{
  "encoder_arch": "densenet",
  "model": "contrastive image-text model",
  "dataset": "photos with spoken descriptions (Open Images, Localized Narratives)",
  "train_examples": 50862,
  "image_size": 48,
  "crop_scale_min": 0.7,
  "horizontal_flip": false,
  "translate": 0.06,
  "color_jitter": 0.1,
  "tokenizer": "word",
  "vocab_size": 4585,
  "loss": "softmax",
  "embed_dim": 384,
  "encoder_norm": "batchnorm",
  "encoder_activation": "relu",
  "encoder_depths": [4, 7, 7],
  "encoder_kernel_size": 3,
  "encoder_stem": "deep",
  "encoder_growth_rate": 24,
  "text_encoder_causal": false,
  "text_encoder_width": 192,
  "text_encoder_layers": 6,
  "text_encoder_norm": "rmsnorm",
  "text_encoder_norm_position": "pre",
  "text_encoder_activation": "swiglu",
  "text_encoder_mlp_ratio": 4,
  "text_encoder_head_dim": 64,
  "text_encoder_fused_qkv": false,
  "text_encoder_bias": "all",
  "text_encoder_qk_norm": true,
  "text_encoder_parallel_block": false,
  "text_encoder_inner_norm": false,
  "text_encoder_positions": "sincos",
  "init": "small_normal",
  "residual_init": "none",
  "optimizer": "muon",
  "muon_scale": "match_rms_adamw",
  "lr": 0.0052,
  "momentum": 0.95,
  "nesterov": true,
  "orthogonalizer": "polar_express",
  "adamw_lr_other_params": 0.002,
  "grad_clip": 1.0,
  "steps": 4200,
  "batch_size": 128,
  "epochs": 10.6,
  "lr_schedule": "wsd",
  "decay_fraction": 0.2,
  "final_lr_fraction": 0.05,
  "warmup_steps": 120,
  "weight_decay": 0.3,
  "adamw_weight_decay_other_params": 0.01
}
Rows from block 2 of the text encoder, named by matrix and row number. Rows with one number belong to one attention dimension. Each number is 500 + 50 x the weight over the matrix's rms, rounded and kept within 0 to 999. All counts start at 0. Numbers have three digits each.
# v: attention value (text_encoder.blocks.2.attn.v.weight, 192x192), inputs 0-191
# proj: attention output (text_encoder.blocks.2.attn.proj.weight, 192x192, transposed), outputs 0-191
v.103:530528461481440466517552421538566537493490604533579489430532409450505394422565427468504470553560538499498509480505561482436498501511486540540516537489459526522443532526505352517511535500379564529561483595526573441579476415534498529483511532464488413569554591386451593436514539506475512403458593466418463440519441458464476462475517505633429482450423425467501455521419514409477376508614535502502594481522482565399529462549453495591564445530509554509537546505366555540553526500499586543539587500434459450495594503464535546462509514579540464623439498453601451480502568401489539481
v.104:422472491422524400469498462422516466545485474583542459471557465459542407465491474509551501512545476571483502424511497509523577491498530521478536482571458544489544550423461474495549480587452491519487511546476472486429523562448527516499376543531521519529534482493462476444540452533519529456513550549543471544474421452540463474471447511492521496537541504466516495485500514537451515431461473569434533472434453460395558500562465488527543523429506518511414583514461559489426539571481467488474471559510556424510478414414435575514431445494493495528464423506490429549469501544455462468
v.105:500447489553494466468559485505368529489500440529579527540511532456511399522508486501493497495469425537471459495485490448553470447496458474509501510510499433532595429558514433578537488471565521533570457503511521428513519521525465466526561510501509568546521470483530447489485571530395475546498483568490506452436516581491556546531459544425516519489447398457459499506532420522442526521448483423379496551446569524486559453513475499539443459518502465442565442532488476434509479545548438509500458505411489464522552505478487594486510406511550520585474453492543549598482479503484446453
v.106:473523544497440467515573481542554494516538448524476473560503540536648530537483441594570496456411542522555444476531480519454476509577455470511351427523531468466536465570590535446496512468516419533545468549406481541465494576526461526512573491462474528446455512508534515516482553327548433569561492492461504486411408591496572498483512516550541506403491431507476572496518537512566441488470511471568494504516524545490510571499502531390607576562516512425563427483427576420578517597459532550417540581549434527535480472520534494453519449508519473527540522436582418470499495473477524492
v.107:465525457512551514554416560531493459522463486502502563528482470457476409425499540441483523542544514494590488569511485498552439484490625431484559569469535465407492556482460501540605451431547555537515519494498464436566404571517520520539505535566460464469467504562589483485535494456515526490507476510444502441523512551499452537516519439544402472428438549526506435505476504482452410526431443518453549527505494489623554454520493545528462511554603510525476476455500559479479502416533457436511415520415559501482495555533477478484553556492508529541535484538463518507506440594424479561
v.108:528517510415520483530518459500552445511544458488426524575461565486562507574559521506534498507537439433550440583426540553455502383509607453531514453527454565490472403483496530497420519511473493469562464593459464455510404504541506518501483480560515540446542501459516498454505429459521408440532505557575489528511604525434526530398576519424661522484576457502554589507502423533557545457483464445471466573571514441432483477567454529498433539487532456480435629481484549527500439518530480452435473526497532517543445417605503511524437466550502535512451462514458496549526382573501478522
v.109:536452440423502508560537399519556443467585524527482435491562497527498524448488441459569530543510494589505477551465528494536472495565512465474483528423523553436423501506531514558511501468436444526581526556547553455550495504506446483577576472395504441495519501437485424429436487439511543509461456497495507485547595462470470541502480577527485478605510572481517488487513561559493522453459455447428500411545446528460519400460467538442557464540481493560449555397494554535562468450555562559558543467511526426439492484511466442587506492528491542471515541477535546583472532495485515410
v.110:574582522474585532520477576535520510512497525462450427448501564481522563525512482552458424526473523506524515508447454517562503487493570468516476530425587429470541456468474519483517433417430392576511442505595511574509470517603487560518468508568499581461509395543465493521503499460467408469491503471442413633487626435517493529457471542487500513514527522538475443492536451545474489436466545508471509517548453428576464532489501441490390502389489421534444591572519518468505472447546370486521549506486503515491467552536484422594439576471458445460480445496448522468445433469575521529
v.111:528515523474441493430465450492522541428501520498500434530496459502475541515508514537498494511530532487514567488496519513506484535427446478530511480510537467502460498481562489553500522519463513436501493574509457446540490414532577493413488503511529549541550475472501534494470557569564481470448560467471483458524513390453499430479458538566495430461458519526527467494504466367522505521513575449586475427553513576514561491551573494469527582433473543491459474488469452542513587523481538492511577441531545543502539523526484529433486512484488539518465509443490479510505487422537522458
v.112:545501509495533504485498567574429542450427428489519534466483544528504473522575479526439508448461584438635585486498386563525521486508533508533520483445546446555429421519458586468462475538502494523547507489470443510522453451566506498511593451487519517497556497504475483455491533401534537427580465480519516537557584469519491594496511550501516537484568511516544570516582511562519497447500571490535469490529514390416479443546533493438429600491386463497494639502599453469439485492467452473539458461505542511434503509511586479548438564509452416576523519551478498457603543522604479639
v.113:418463527555445442477543536459478462579499426463546532477453475474597553523488452529483476470512510517406533441526488582533451437461365512536504437562522504455604472523555569501493466452494492610458426487534432551446496493514408423595448532415385533532538470461506438528487504435443397525566524558546489481464523517627491516501430501532492458528472369568482521493497469526511554507397501453494558471456478530519523571523473479433457500513549473497489443604470556351552546476541449569473529463545482405520461400558510557504488499492491530480527486551592398490589510470474412533
v.114:487485492435528421501476530580492507452525531629621584451535423500476543500503464548512500535561463563515535419604548543509500559401396437433525561451531545532459523526527508595500533517486470550576492558470488519476562476453588493475450394443512491631572496460506532500493400499514556577492500504477479527443539456440516398459409426515450574565543639566509473559509543471540456468621540453474470413458479503520507480484349530523587480455524447522509481470503473604529415561546553468524497597471488490513597496465475549524469563415466408406418478479497492489469519445586509463
v.115:535533499497582515474453411445520492478451525601478521532423562551564576499550586511456429495535529482540533532503497576478487483495483464463464506540446515514394484407519551536448467446547540577529452501551496599451487360604538408490522490451462507503495512440517551430535504428526439466541415434500500483601572410561544550425584440540512487504492549402560527476514492407528518481550545438439456512598416500456570506461506530511515530477548491526471538378511487497567490458536504503477589519474517493414460449463575426551440581465419470501613509539456452492500555530431536508
v.116:447530515457528422497546446536537499521504491460509526464547511498512384483507478546582457479479493579470490558436512492431481469470427566572514469555438500499541527521579480479502497525590468487421498488558554538552474498539485503522554429559404449531444441410556485456576502531453496446530468554467535466561513476485589530422555490635536471551518387487494499529487478458565481494482525526465470545507617507450528435518538504525532545559468486492545583552480522527527560470466522569380512458503488528416530557433463575413517430481453452527467511538567432518497528429456552429
v.117:467506547574506450537465524474493508488501461528578531496552518441521384519453506481563531460487441507435505477472494466597449486451488444487483462459547493554484488481492542546526507499545560536530526523470499418454479537504471550595467547452517475530552528488495511504494481521532507517511529519508454453605445524515522468597489507457413467496431529512492487501448544512521529461402492539430510504449452496513580551541547445478512488448533526501444468621469501532531437461544502491487425456491558386476509476530524558548523520546622596500458469475510506576475508490480506477
proj.103:533443565489501575485416532467458456486456531452529511434466424470500454404453423415488509386423399525488420559556483589490484590481544406531566604464492465523499526533418502571551498535384532455446525387569474481488506448529447505394402430507514562479416549498552416534534494418580535511499494452481484541582608500578599485507501496522491507527450463483519502464561523471504477535487428530448451536446525485408647394521440486497486554616547497410516477604401543457426552536447457566446556541504593448583482603503473435538451454458487545488472446532531499440536546479556475552
proj.104:536517534426473497595418490402538527542479558474518466461466459534546516509566517461485567524481472522478559643498483538517472532385539463540480497443529492490499460543575470564508483544484485442526482422547475489474547479553502513531539488406468543467519540530588559442539515445520474474473471522521480476541519502463526456555505502514535486474480468444403557459523404531520446520465507484479560512478415515523472537549497538540471534470494503504457497431576530482431489467562488509495463537477521532575453575503503545439477455467468542510542477506501616476540509468525432597
proj.105:522520540500490518537451469514471498552511486456508399438553424481490487445546476501486497493509468441498468537458502575483481507493505516493471460582443465480558602414418496505536570448592466426564481560472416425472451496557566488525453545504512403562420520534465519533550511463583519452468510530500456583441477489486456529496542505617423455493451610482468488549530516446561479420472529472524499465511521548565491475516510542503460560502433525514515503475502540460497464451494523501539533543518423528478527511560440502453496486522590486434610486571475507490553505507522494484
proj.106:500441481533483480439524543438463480508525460554447506497507528523493509456531538468490599486444403375460423442454544528450525416533489597523492556550479496501508524522488479488462500566458611514431508431470507505514455611523545558539497490507512571477487458471473508473456694502523531587460487501541532545511508420548501581526483605470578556544525555491506508600487528502477598483544452623533489480563581561414482426483561500465587458508495532636501491505576411547499469572467561464575571606574497541477517583582489463505483503518624519511472493537555451554485498439467595453
proj.107:482498543635526531533463500529494524461468412348537490466547460519511587512491457489493383451470470455496491535511430514540463505474491565514497547504504527466575433482395483492517565519520446461535553491538506548534491412482440554449557531542536481565443484515439458507503507438500485493491460539514463446465500505530466506514523536475503427448648413426540473568468504501475465497515541356493550457485480475537505621542508509539445552441429539442489439555430432480495545472513501471434544426485448497494494481492544545533503500464542446442450450554482541537485486414505442442
proj.108:498551483471596553474503589473579591516527522546539549516471519492548490567450493505567527591495493510401527434517435495620440588518406487463394497519529551521464448490501548480527559453452530522472555478507556566506485586541503538497569498541491495496467491597515466523494473550462519510507499558468512449429441474436456520575523466556480505507508401462534449590543532493535567505549454522555497516553540515555444553452573477516513477390432518525519474411546464565443426494525540448592503500431513568451560473505499536507533578515556465456522463465532571439530470468509452563
proj.109:502570538396542442585472496468598488532558587528434567506490425529532528598499510479472508595484569526497451504495566509527473532485484474463470524479504426482505539443431460550495506507491450514447469420588435505445439531486428512479494360470505485476572510564549456461569528458495519469474502469530495538463504497463499498515508530477475442521419524534507522472513492537505462570539474465471453482491532458483454437402497477499513515503454558439483495525445478469471540484446329515508493513451544550528548496547532573501531471584452448468522491471542427385467482434514466482
proj.110:397512482562457529471558478490588549484540462498584447611596534586503440482497505477539511529560479445479521457551505491610491498521458518488411445530467508500466464482581453544460583537494469545468479549485553494537476514497572398538622481526506467500484475545483501415426443528526481410485524500542522425525418523522557496550493523433591473465523406479555467556497502504480547510457475528554494492440487462463476374494468488521512427407455542521520515463457587442537527431475441535537448423429521569497479458456448613501487493533483551484522534526465559509526539553440584487
proj.111:541500457491492514503504482452499431528441582541539517413450562484467477493536551516483472481462479567475481456565505487471547522543540432512515494446505475478436560579482522444523479504431468514453482414546559583512487457464531541490441487523480528521476478490487501477513469457482598491515538527484540555585567568459569488455488415518499555498461478445484526394470490547547502502541506500437507575508557492440549471504398428465431520566535451438512482538507555456542467500469466538498495447514553516626446482488475506561466564537527519469493517463528563450515545509504511515
proj.112:502478443500515534476462522563512524475493467511523494475573561455438517524355484510469536576548519468557541406491507503572544502495470575425494405511525498502453474450549592547449479488506469602506525486544564627458388527446546422379437388493494509479624394526537549485545515566486512540445533489511458419494460509571499536423452503404610570464488463443514404548532543500551571516440461515590550596568422431457530558474474472510548484410445534405512559545545452528481522479530492503455484523483511479529541451559448535519529526499458546424537506516474610512478500548511510496
proj.113:388467515446528549488487488460461482519556536548446508536486540478479443395556520511434558385557496402544453483401472547495597419571538511546396465539482452482527566460490446489467578546543441427457527544502475516550511502441574534688571512494561461540458486468590519484527508476582525500474457570516516572524457521469499541426616503543525463442491542516526483518526532474459579483496510559568510452432480534549462508526563488569515522466525472438515504458503532540456457503527599532506412621509480497551506568562445506531442446459544554539554493576472404579440382519502474461
proj.114:470582515478562468524464475461544507498519637495501550383476537470498505497471530551476371474415580636498436537493563575395461568438482636505485531487518487426517523529569517502432429509556416459543522506536546473479480431564495510486472435494543520520454453526472571324521481485465448455492442391510561528598496534534548488467442544566444497482399514473471480317609379596497448563590537555439509546504496432526512486589499393491518507595524555463498572549396563479479572520519432557479475496547553456574485505540467514436516421454478540503446588437560575490578594508461566461
proj.115:431497476624532471448500531481575487460476578473466576506464526457420569571464505450531405433447514536530546429515532537513513559498538541550487534469561530500449431440453536512519479568524404612462558487503477609430517542356485541475563529559523525449575459536558500557516521598558471468530491486591539533498465509491515456476440526547569509544498445496590418530543373507538499464534503567481530658439518456458547384584539430439538433519520486424552477565567572498465517519541508524539476447449582525589550532487418573589526434478432542413506549487568487414504485489555550447
proj.116:523503515524501533523422573463467574475502566497515429468342422475432470496526548419499575445561473497522424445537488574461432519513493466486536517511417510515505612514413447547503531508474512454478539539455492538447526488467430464431392546417482438463517504414481617615472485479480545508501557499459596600420465476482457507567478464497488481517451514525550489493501494526531496527501422416530467487500453441474395499558495538521453552542512462467516412514474494557503516505591458466463430520465500492541503446554520396476579443401588546444616526535557497501462431634553442534
proj.117:560476458466490495512483471422519452541450488510539515448516542540511475477583568562499456524450504461535432588539479446510446519460639488545518500548489440481545480485445477530567544425531433476476446486551516468507467507542513484573514467465495570516479525415485505493538533415457518395509473537488460546474521523485484558531527495577522475474486565481468556497487510519469435449524516386505588431518495522632487582512478497579484518445493450493472489519497544487413551470553532503479501487513443461511390458452448534488490529532484513553575519538503484477513500403487474548