From a checkpoint of a small contrastive image-text model: text encoder layers 6.
Rows from block 15 of the image encoder of a small contrastive image-text model, named by matrix and row number. Each number is 128 + 32 x the weight over its row's rms, rounded and kept within 0 to 255. All counts start at 0. Numbers have three digits each. After the name is the row's rms in percent of the matrix's.
After each channel's rows are labels from the 100 images, of 14976, where the channel reaches its highest value: "strongest on" is what is common among them. Only what is clearly more common there than usual is listed. The data: photos with spoken descriptions (Open Images, Localized Narratives).
# conv1: bottleneck pointwise conv (encoder.blocks.17.conv1.weight, 96x208x1x1), inputs 104-207

conv1.41 109:086142146101094102140120119111089125091079152107094126129166119133095072104150129210150133115148125110214133133153082114113116104145128102132154125095190157093141131125177163098130133187135117220167117103102087125081113130152115129099026123084100075215167135108129088125165158130134133116081110176099145104174115
strongest on: text has "table"; text has "sitting"; text has "wall"; text has "chairs"

conv1.62 101:118139168181134109124109147100099089117176075093115069068215115155145073104089096071122130122100072127142108093146116077094115085120087098140191147167120116065109140157120064098112109132117107132133210183141078121080121087173095088135145182133231121136116137114105163165104085093131088191188152176084112085082117
strongest on: text has "holding"

conv1.3 102:224123136134131112084098133131120092106099162133056133130146129055106138187177161156067089124200093065113098133111144081096123114071124140133044112141060076149116185112075090126132097117170187122115160145153109095151141126142149138130118091121148149114129131113122102170160145138095137117091100153176141118165138
strongest on: text has "sky"; text has "trees"; text has "buildings"; text has "road"

conv1.21 103:126135151183110109144187141090096055127104145130133139113129113123074162100126148131091157131150191113137143073149100212153060161111180093130104063136106125139132074157113104089188103142093101095130101097075205142145129123126079138145108180087094090120162094142127131110093118154112169111103199081118101091102132
strongest on: text has "sitting"; text has "woman"; text has "wearing"; text has "man"

conv1.71 099:118191194089147154111100151115165185115107079115131171147153084117186176184088158195108122142094136123121142112148136189153138113180095128126158121206058104080144096102104128162158163159079088140023081126098097118102137079081165104180157143163094113101116088111102158116192136120112110110108091095163126106077106
strongest on: text has "sky"; text has "people"; text has "buildings"; text has "lights"

conv1.54 098:113113138134136128101142139132093139152111112123129075162142122146192110111088137157126077136114112131119102177132194144111174141127146167090129134122059144138078154100090124112132156034128046121133090104109123204098076119155171137107109099129120142255115099120171115145127194120093155119125122116138113069112108
strongest on: text has "trees"; text has "sky"; text has "buildings"; text has "road"

conv1.63 100:134172184098094103119077097107128156172117132092101109137049106130179122099095180125143119110084099121130122077091114141103096140130103152141173107099111100084117119129152137094085131221122163117137178177118133075175092116173170165136103049098067120148131154089126098102152130110138159105143122066122162124143133
strongest on: text has "sitting"; text has "table"; text has "wall"; text has "front"

conv1.61 106:174073162114205160102161166114134147170088087139100133134182151119106190113134117124119108138176113144111117191136120141160120113115125211161087124155122072098126189160084170095103167132157107158154102125135148181108174125182200107119092126114149171190136155188169142128159092161144128103148132120149112101163147
strongest on: text has "trees"; text has "sky"; text has "grass"; text has "road"

conv1.28 108:129101174137112084142071080143107065152142085117141102162163131098113163110143130099128111108156060119110086131106128111100149137093118164139127196074094102194109125126141151110166099094160146152122123141103183041119138146099144140164113120107093110152140119144114104110141165125126112108086175109120153143113160
strongest on: text has "wearing"; text has "man"; text has "woman"

conv1.0 105:126165165154137142079100108126133134091111160109127141174120108172130129122097123156076141176131146076156150143117145147139139118126098147174128136137074160101136111042121117157118079117125138059193088125092116154102136043121095172136067026099195153079124081146099135147088145172103126124210102169104163046122131
strongest on: text has "standing"; text has "people"

conv1.51 100:091127152126109159122133117143075076138135113097115126154115235098099111097219059117121055166125090122161102133158126116138147104105120136148087152120132119097109141206143172136129126180187207125095101123118140129123105124126079135116057130106102146110160197123178096112099130139117072147093032139106105125145180
strongest on: text has "people"; text has "sitting"; text has "group"

conv1.84 104:112138114112119118153134125129185144128141112086136092126073120146163193163121172156114102108131170117116129151166108073126139148113153113137149114134132144133125137081093128100137130092130157076168057140112192093152106100143127118089156134037158050131205109106091090162080115128109134226176129071078113034095063
strongest on: text has "road"; text has "car"; text has "grass"; text has "cars"

conv1.83 098:155143120128123163096121119135118129136124105117142145066136079134134102120124107094122168171119166153098122146124120141195171127073096169099122139147112099137110134108110122109215109158136159159157046136135142127108190157100098134121133103076085181169062021161134144125139087152110092118122154148138120190138111
strongest on: text has "trees"; text has "sky"; text has "road"; text has "buildings"

conv1.89 100:126115127126117139144061083069106132102065140150118095052121109199127083106121167128127189120115122145144121149117139129120133094131144157134147156112096087124118113145103117168083110096120120097112126090106116166092101118081104169097120180142188140050126166132216148096118127160124083064109183113047132104124140
strongest on: text has "people"

conv1.80 092:103163084118134140127150134141116083122135063097119091088137044113117140117076113147114096110074107106163125109138105156131105078107110137091197119185174184139148139121132105132105131113161149122080173198105098142067101097118124156056103071105195078097144075142159082142154080119140098133140168131120129110153098
strongest on: text has "trees"; text has "sky"; text has "grass"; text has "plants"

conv1.73 105:179146119125082098089102117146132130110156111099154154099127100156129143124098146086125140112126097121119124103128073132090084123095182094119130077172089139104118105092096110098098082104163110079146126102138157143107114085150125095172133064168163174188119081072103142127092067135087040104072133114132185095130123
strongest on: text has "table"; text has "food"

conv1.82 095:122160075183110133129054146138157138198130112149116091121158197186135206144145118108120118098126114119066143195087112122146113177095129133183130122111115113096084151085145088101154143109172108107129152096134145161129191149106136123157157178170099139094133139124085143136079123168135071059122163084197151088121096
strongest on: text has "wearing"; text has "man"; text has "woman"

conv1.93 108:127145131108099159134160143137102158134120188092152162070180110099110147161196151103115157153161160111127098131128099112092141114132076136145122125130133099124099177156127119152129109089143149083054150128145106103140143089087099153109100173163209164121083192085056161157175138135079071171170098175086102086119197
strongest on: text has "grass"

conv1.88 105:068111150138098113133129106132107133112061092121103104192134115096100129098092139141105064203124139147126139068111125100240124115110159104107121142126109110088152163123147135147109137117125180114100121093140177082109110065086068225223144202078126143078156111150155169112143219149086166117135100139154124121092152
strongest on: text has "wearing"; text has "smiling"; text has "woman"

conv1.48 103:107101106118060116144133095168212153156108159128122105148094177087136175088169133152144071140111082136123115110132150132096118132141105103145121145105116157120137152047131173129146110111127155131122120169133251189108106125131125115098122106101148135107134087138215127186142110167124138163197196118123150105222098
strongest on: text has "food"

conv1.11 101:170108133169176111123128114099118159177159132112148104147103093140134109129150150095174112122121081107148125149143138180052144099101120176125127133071123111119134158157220205126134165147130157136082166127160130137122153133121096115105171160161139127155078077091100117131123157119109081192149153155150146082142129
strongest on: text has "standing"

conv1.90 097:151147104097143162150130142147098104096132109206150146157142079179112180094087130150103120064126138119149127119106115089080151144105117118136100142104084148196129119125172125112140083082155113200139115146111119178112133134084104084163124121088038156128078077130174123148102146132084058129138186136126133173117173
strongest on: text has "trees"; text has "sky"; text has "people"; text has "road"

conv1.49 098:131133175121110118126143101147088143169139198178115164079143155127131099102103142124140144141128134129135138138187104130103081148127177162144107102154101113120120122105172106158175142132182117119085124118083109124136113133074140123150145071150089110125123097116125137173170151136153100052151102151191120150129098
strongest on: text has "grass"

conv1.87 100:132103103115167121162091118090072170093137130066159163083185079154225096139107091131123084133111095126120133151100149111139078148134095097119130108129162220159128141106105122132123101109151109190112067116096094172126152108090131076081124231111142136093131198097105152095153130135106069104138112092114091160142127
strongest on: text has "wall"; text has "sitting"; text has "man"; text has "table"

conv1.56 097:133113108114091125128079066128122134080130146107129120177128134140161153097129118113105119132166114130109145137115119105191130130122164093150148118147107150126130124108077134154158134103164070198142115119112098127164168199135094214166115094129066106134140159176133152167095181107185162118140100143162105133110155
strongest on: text has "grass"; text has "ground"; text has "plants"

conv1.57 101:095118107090158120086142120137074091112129124181060162098099086047162117090182124070127083147163120110119106088129108151135112131194127095126169102116127203120138104109126088078122156093095131111117102108111131086131118104107081122147099091142087135237088097145136116112230087101109115073093177129122110146044126
strongest on: text has "sky"; text has "buildings"

conv1.58 101:150094132112174048069105106137146093181069142096120123130120144162198079123110123092134133120088164074148129120116130138124104071113093124098138199102093109171062117106112169168140115158094087200137091147120102164106083035070083120138153169163107155114113072078119171158093093132114148182173080094161127079112126
strongest on: text has "wearing"; text has "woman"

conv1.7 109:144179092100121088162110083146170113137123103123147101129099062119136093128058123115089103170119200152092138090126120097107140161101149153098109097169124120180084130133127109119128125106094155170173123141097188092115086104095129140122177140082143149081111041153114124121137144155116113135089163101112114132126139
strongest on: text has "black"; text has "white"

conv1.14 101:164115157136129078138097068135156158110095091123078108111130151128113107170149170168097101111138115131184188087121108065125103150106129126149127091105091147109148106095140169187141161120113102090149148108109112146126169093097106116109105134074156159202148075121167128086159129159115058152161077115074124129118146
strongest on: text has "sky"; text has "trees"; text has "buildings"; text has "grass"

conv1.85 096:076121111171078117119107193130103115154143137173113134164096055116083149120094131136094100155147080088103144116155092100190139230141154111137156118134133071067091156095162134129116165217158181092163116115142122147216120144142117106186178173116096127134150147117171087155095116133162151137096153120131157142117108
strongest on: text has "wearing"; text has "man"

conv1.39 103:134179083155067110139133100131173106173138156145116140119140168112147153102195088131119067134121107148161133146108108138130112105108139150118113139137073142103136123111145108138092110081168141124140122164123163139097134145097149143145089138086088133155120070107081141125176137148156112175211142072152088100123163
strongest on: text has "road"; text has "vehicles"

conv1.65 095:097107086142146137096104097103169140101141167182111141082088145115075118081183120119094115107188138076157130069118101181122107118129116078101157089103170123119088109141125137131093136057127152086152121108090071078103125129115142124175083066087122219172147113113154118072162144106079140173077170128079118149189086
strongest on: text has "sky"; text has "buildings"; text has "building"

conv1.42 104:161142139141130106131084143155149158102090104133103092117087101099136113129149103132133133142127184190153162116135103143094090122137139079153113150156073152078143088165090119138125139168124128097147115111124159075105130118095096166090131169103148061157058142114139114075128101150168105088144131107115144098125084
strongest on: text has "food"; text has "table"

conv1.24 102:130123090126121148143135116151175157125120150121127129150128168080147087150082158130103101139144125126148206092126143140155107107150127099131125130142167196058118115132145139160158179083152124098135099142113111125111179126104092201060165093146132158155149139085101084150187072120117149082129130198136151132123114
strongest on: text has "trees"; text has "sky"; text has "grass"

conv1.18 096:060112166134108149148116078150148167154154113133153147131127223121170124125144136126156125090161196096140132056118177126191161145082109125174119094140170101143068106085135127108180067134207186169122145121132093139120153137071122133127094189142121119185125091107094128138109090106148127122128105141137176131089141
strongest on: text has "white"

conv1.78 100:097119085115100153084116180131107134107111158146107073134169140121131142171148085100114095117131113150144085147130109118119139148130131135127108167162089071183164151120106135168080132099117145124114140130106127129125153119129138178130111157063063150127122100130200140115174152180153087168084170162161114189206151
strongest on: text has "lights"

conv1.27 102:164139102124130178114106128087125163121090145087086120178100067186094096126125198138074139127128158114159103141131157134060148136122163120133164123103130135115098108120085167110138117163135187089160102158148157184117142104094104151118091206019074121172120098116109102108103129107134154126142136078135160100102070
strongest on: text has "wall"; text has "table"

conv1.23 091:154137140140084136128088117152099134174087153176175167210082141189105158109107156167148136119159148138127127124151180141100161079130162138197092085155119125140124138134109165126165129092117086118178121118131141124086150233159153140116110124118103113074111157180135117182090171119156105170120165095098128109118111
strongest on: text has "wearing"

conv1.2 099:098137179092093142107091103157155111115132139127089133174140057162136127187081073123108104192227143136146164135138170118087131165129142141114107132085166168158129167107162133174144148117152183147161104137144133147097107139114140148061116123137177110160117129157122123155112158174117115152145108201121098109064133
strongest on: text has "wall"; text has "table"

conv1.45 110:189118080124122150171168140176088092162129154112095149149202121116142152154144134165089107120142174081164160187119140180075160108100201137130119086167147121092141116150111112084126111179146074065113228124089128131185113097159133130136112114132134186132147080106080173155134103128079148149114130085153124069107147
strongest on: text has "holding"; text has "man"; text has "two"; text has "woman"

conv1.44 100:071119129117112101110135108079155111085150160127150099078134112140093096029114162121122138144110163137166088099161093134160143096112094171148099151122173120164099156063100144105159142109162148133112083178145205092134113117100179082099094159093099144160106102134197099094057127128125083164089160106095194174129189
strongest on: text has "sky"; text has "plants"; text has "grass"

conv1.5 096:122138114093103137188058115152173176125107103112144155105137151157129116114105089113131149171111079153137144127098107117155156101087138162129089140112105131134083173142134062113101133144093153157107111126129211196173167100106178126154149132085116178130099127085157176149171142109110119138113121117124107139138189
strongest on: text has "trees"; text has "sky"; text has "grass"

conv1.77 105:184172139138144132118125161135124179136091128132122128152173137163075109170147139141143122147149155083128144134133189123130107093130192103134174107147111123174128142115154145110126098114151191142154148095121080097098162135108091151136116121138127140101142152141096153147109152121131137096131115135150127110117122
strongest on: text has "white"; text has "black"

conv1.6 100:154127172111145193105127210155136170118111117118127141121146124077147202118129168132128097159099113127203105088128091090138124112092094185114103138091122089178106121070100171116096126116168145077150114172108154110104142117149185135136111050124131134155154106114102086103123165147107125167135121144119122157072122
strongest on: text has "grass"

conv1.30 097:125130099086131112099120153093080176121107133096104112126125113137101099109119213049109113132113118163143160106175121213167088143134184134128123115142170092133071112172147121126158093116131171114122135160122148137110136171141148123164128111114195072131110132147144185166087148153178093132057146080161184090152146
strongest on: text has "holding"; text has "man"; text has "wearing"; text has "smiling"

conv1.59 104:100096129056143105136140113102090186140144165129128121128125099085118142056118157123142063141135199109169115122134121223130112128100171150128118119164144116157129170167191108134068098099129091073097144121168149137116121138157158140151178113131107064162141112128110115135112174146151241077086120120101100089129086
strongest on: text has "sitting"; text has "wall"; text has "holding"; text has "table"

conv1.64 097:168136128105165100133140172139124144170053140133119148118151075158158122144084108059096156111122123145108104153147089099140103123129045136115127084138141164109060171081095157070103134079158107190130131164141147139055173060153150143200117155090086189086090127132094181127210169120126113145115074096090156146144136
strongest on: text has "wall"; text has "sitting"; text has "table"; text has "people"

conv1.47 097:185114115116135091104127133087060197121124128186112132098139107126151109117154170167119103116123106083156146138115146175175110124109109149094169139105128148156162118165106152144099158094176144130121106185123105098098107142132164117104089165087129199169154163106188115136154086131144232135176094148092160094081110
strongest on: text has "trees"; text has "sky"; text has "buildings"

conv1.75 097:118181124142117127167097153107119123164153148137132151156123153128143132088120064141102161101074165184117169178129094114108194092097173131155138131131108122110126119155129147121096170039093138163120087168151138109197139199154169141116097054124069142173148105141164145142067088149163179095114109062140207173066124
strongest on: text has "trees"; text has "sky"; text has "road"; text has "buildings"

conv1.74 097:130163164141156098095131097139146134154106122144135092141124181128124101133110093207121119163132153146103187150102099096099098127110108107098189176125100113152152135159078139148128127156159078131132091120112181099147063148125131103118092141078085118254088133096188129158203137146121094074104107147089133105052126
strongest on: text has "sky"; text has "trees"; text has "buildings"; text has "building"

conv1.16 100:117179102116126142117101115151153170152114106096139107120096123144122081181146165106145123132120153127120139103106118119124124114125174101162098116152101145184128117105053089141134142087131178045126119088137129089115088083108143141089130126083081157183126112129124116132098114145100153078119146085113175132107102
strongest on: text has "lights"

conv1.81 098:134085087116087129141084091132138097114094192190151160103125089087090078105134111100136112122106159115160120065135105156165133118141136148143132114125111119141140148151114139086096170117166115132186161100118126162155102121124113092122091082124187141130121137153179165129218085118148094186174063153017099166138176
strongest on: text has "sky"; text has "buildings"

conv1.50 099:125213135107119087127174178159166153123179094116186125144133113174180160144061157147125175160125133119167118110149124151127128176175145130119210119141162157054125112097135153146124088239122161114177133152125090155135114097133105146183074128127112081145113113135118131183107086212117090121118080113153115183098129
strongest on: text has "sitting"; text has "table"

conv1.70 106:102136151163131101124117155101121092150093129072136116192116153140124166089122143124079104128156083111158113174124134136168109126075088113129147151140094136133098134145099144147105081045208139178123124147158252138141111128097105111082079167104126133188145096162137143154172129133151132160130058087139133105096118
strongest on: text has "sitting"; text has "wall"; text has "table"; text has "man"

conv1.69 099:108179104148120083150100101111127095158105151128152108106090105109168089120162042104100090124116125149174142086099110174190138116126154126095089128193117172141106127123127105114143127120118110145092108084128138165146133107132137126108124193216181091144081085089101077119085090112114078141190177167140091080106113
strongest on: text has "wearing"; text has "smiling"

conv1.67 100:205099123123129141136148131152157130195153103126104089138144111148193109126119072130162123141184159092151097173155112168200105111144082088147150127092096155083153173144106165121130102085132119113181085082152091117160161071140090171154117112162189106133140127083047188110107175095125119116166125160107169083098077
strongest on: text has "grass"

conv1.46 093:151164118130155129137111116158114128108132173071096189086141121168105111118106187093064069111097173105108160134128136180159074130158128126113157143090093127135118118087143096120116152146088105142097157108131063111100097103101134121137059118086092114194107079084137144139246132135120190079065107075121094163092082
strongest on: text has "sky"; text has "buildings"; text has "building"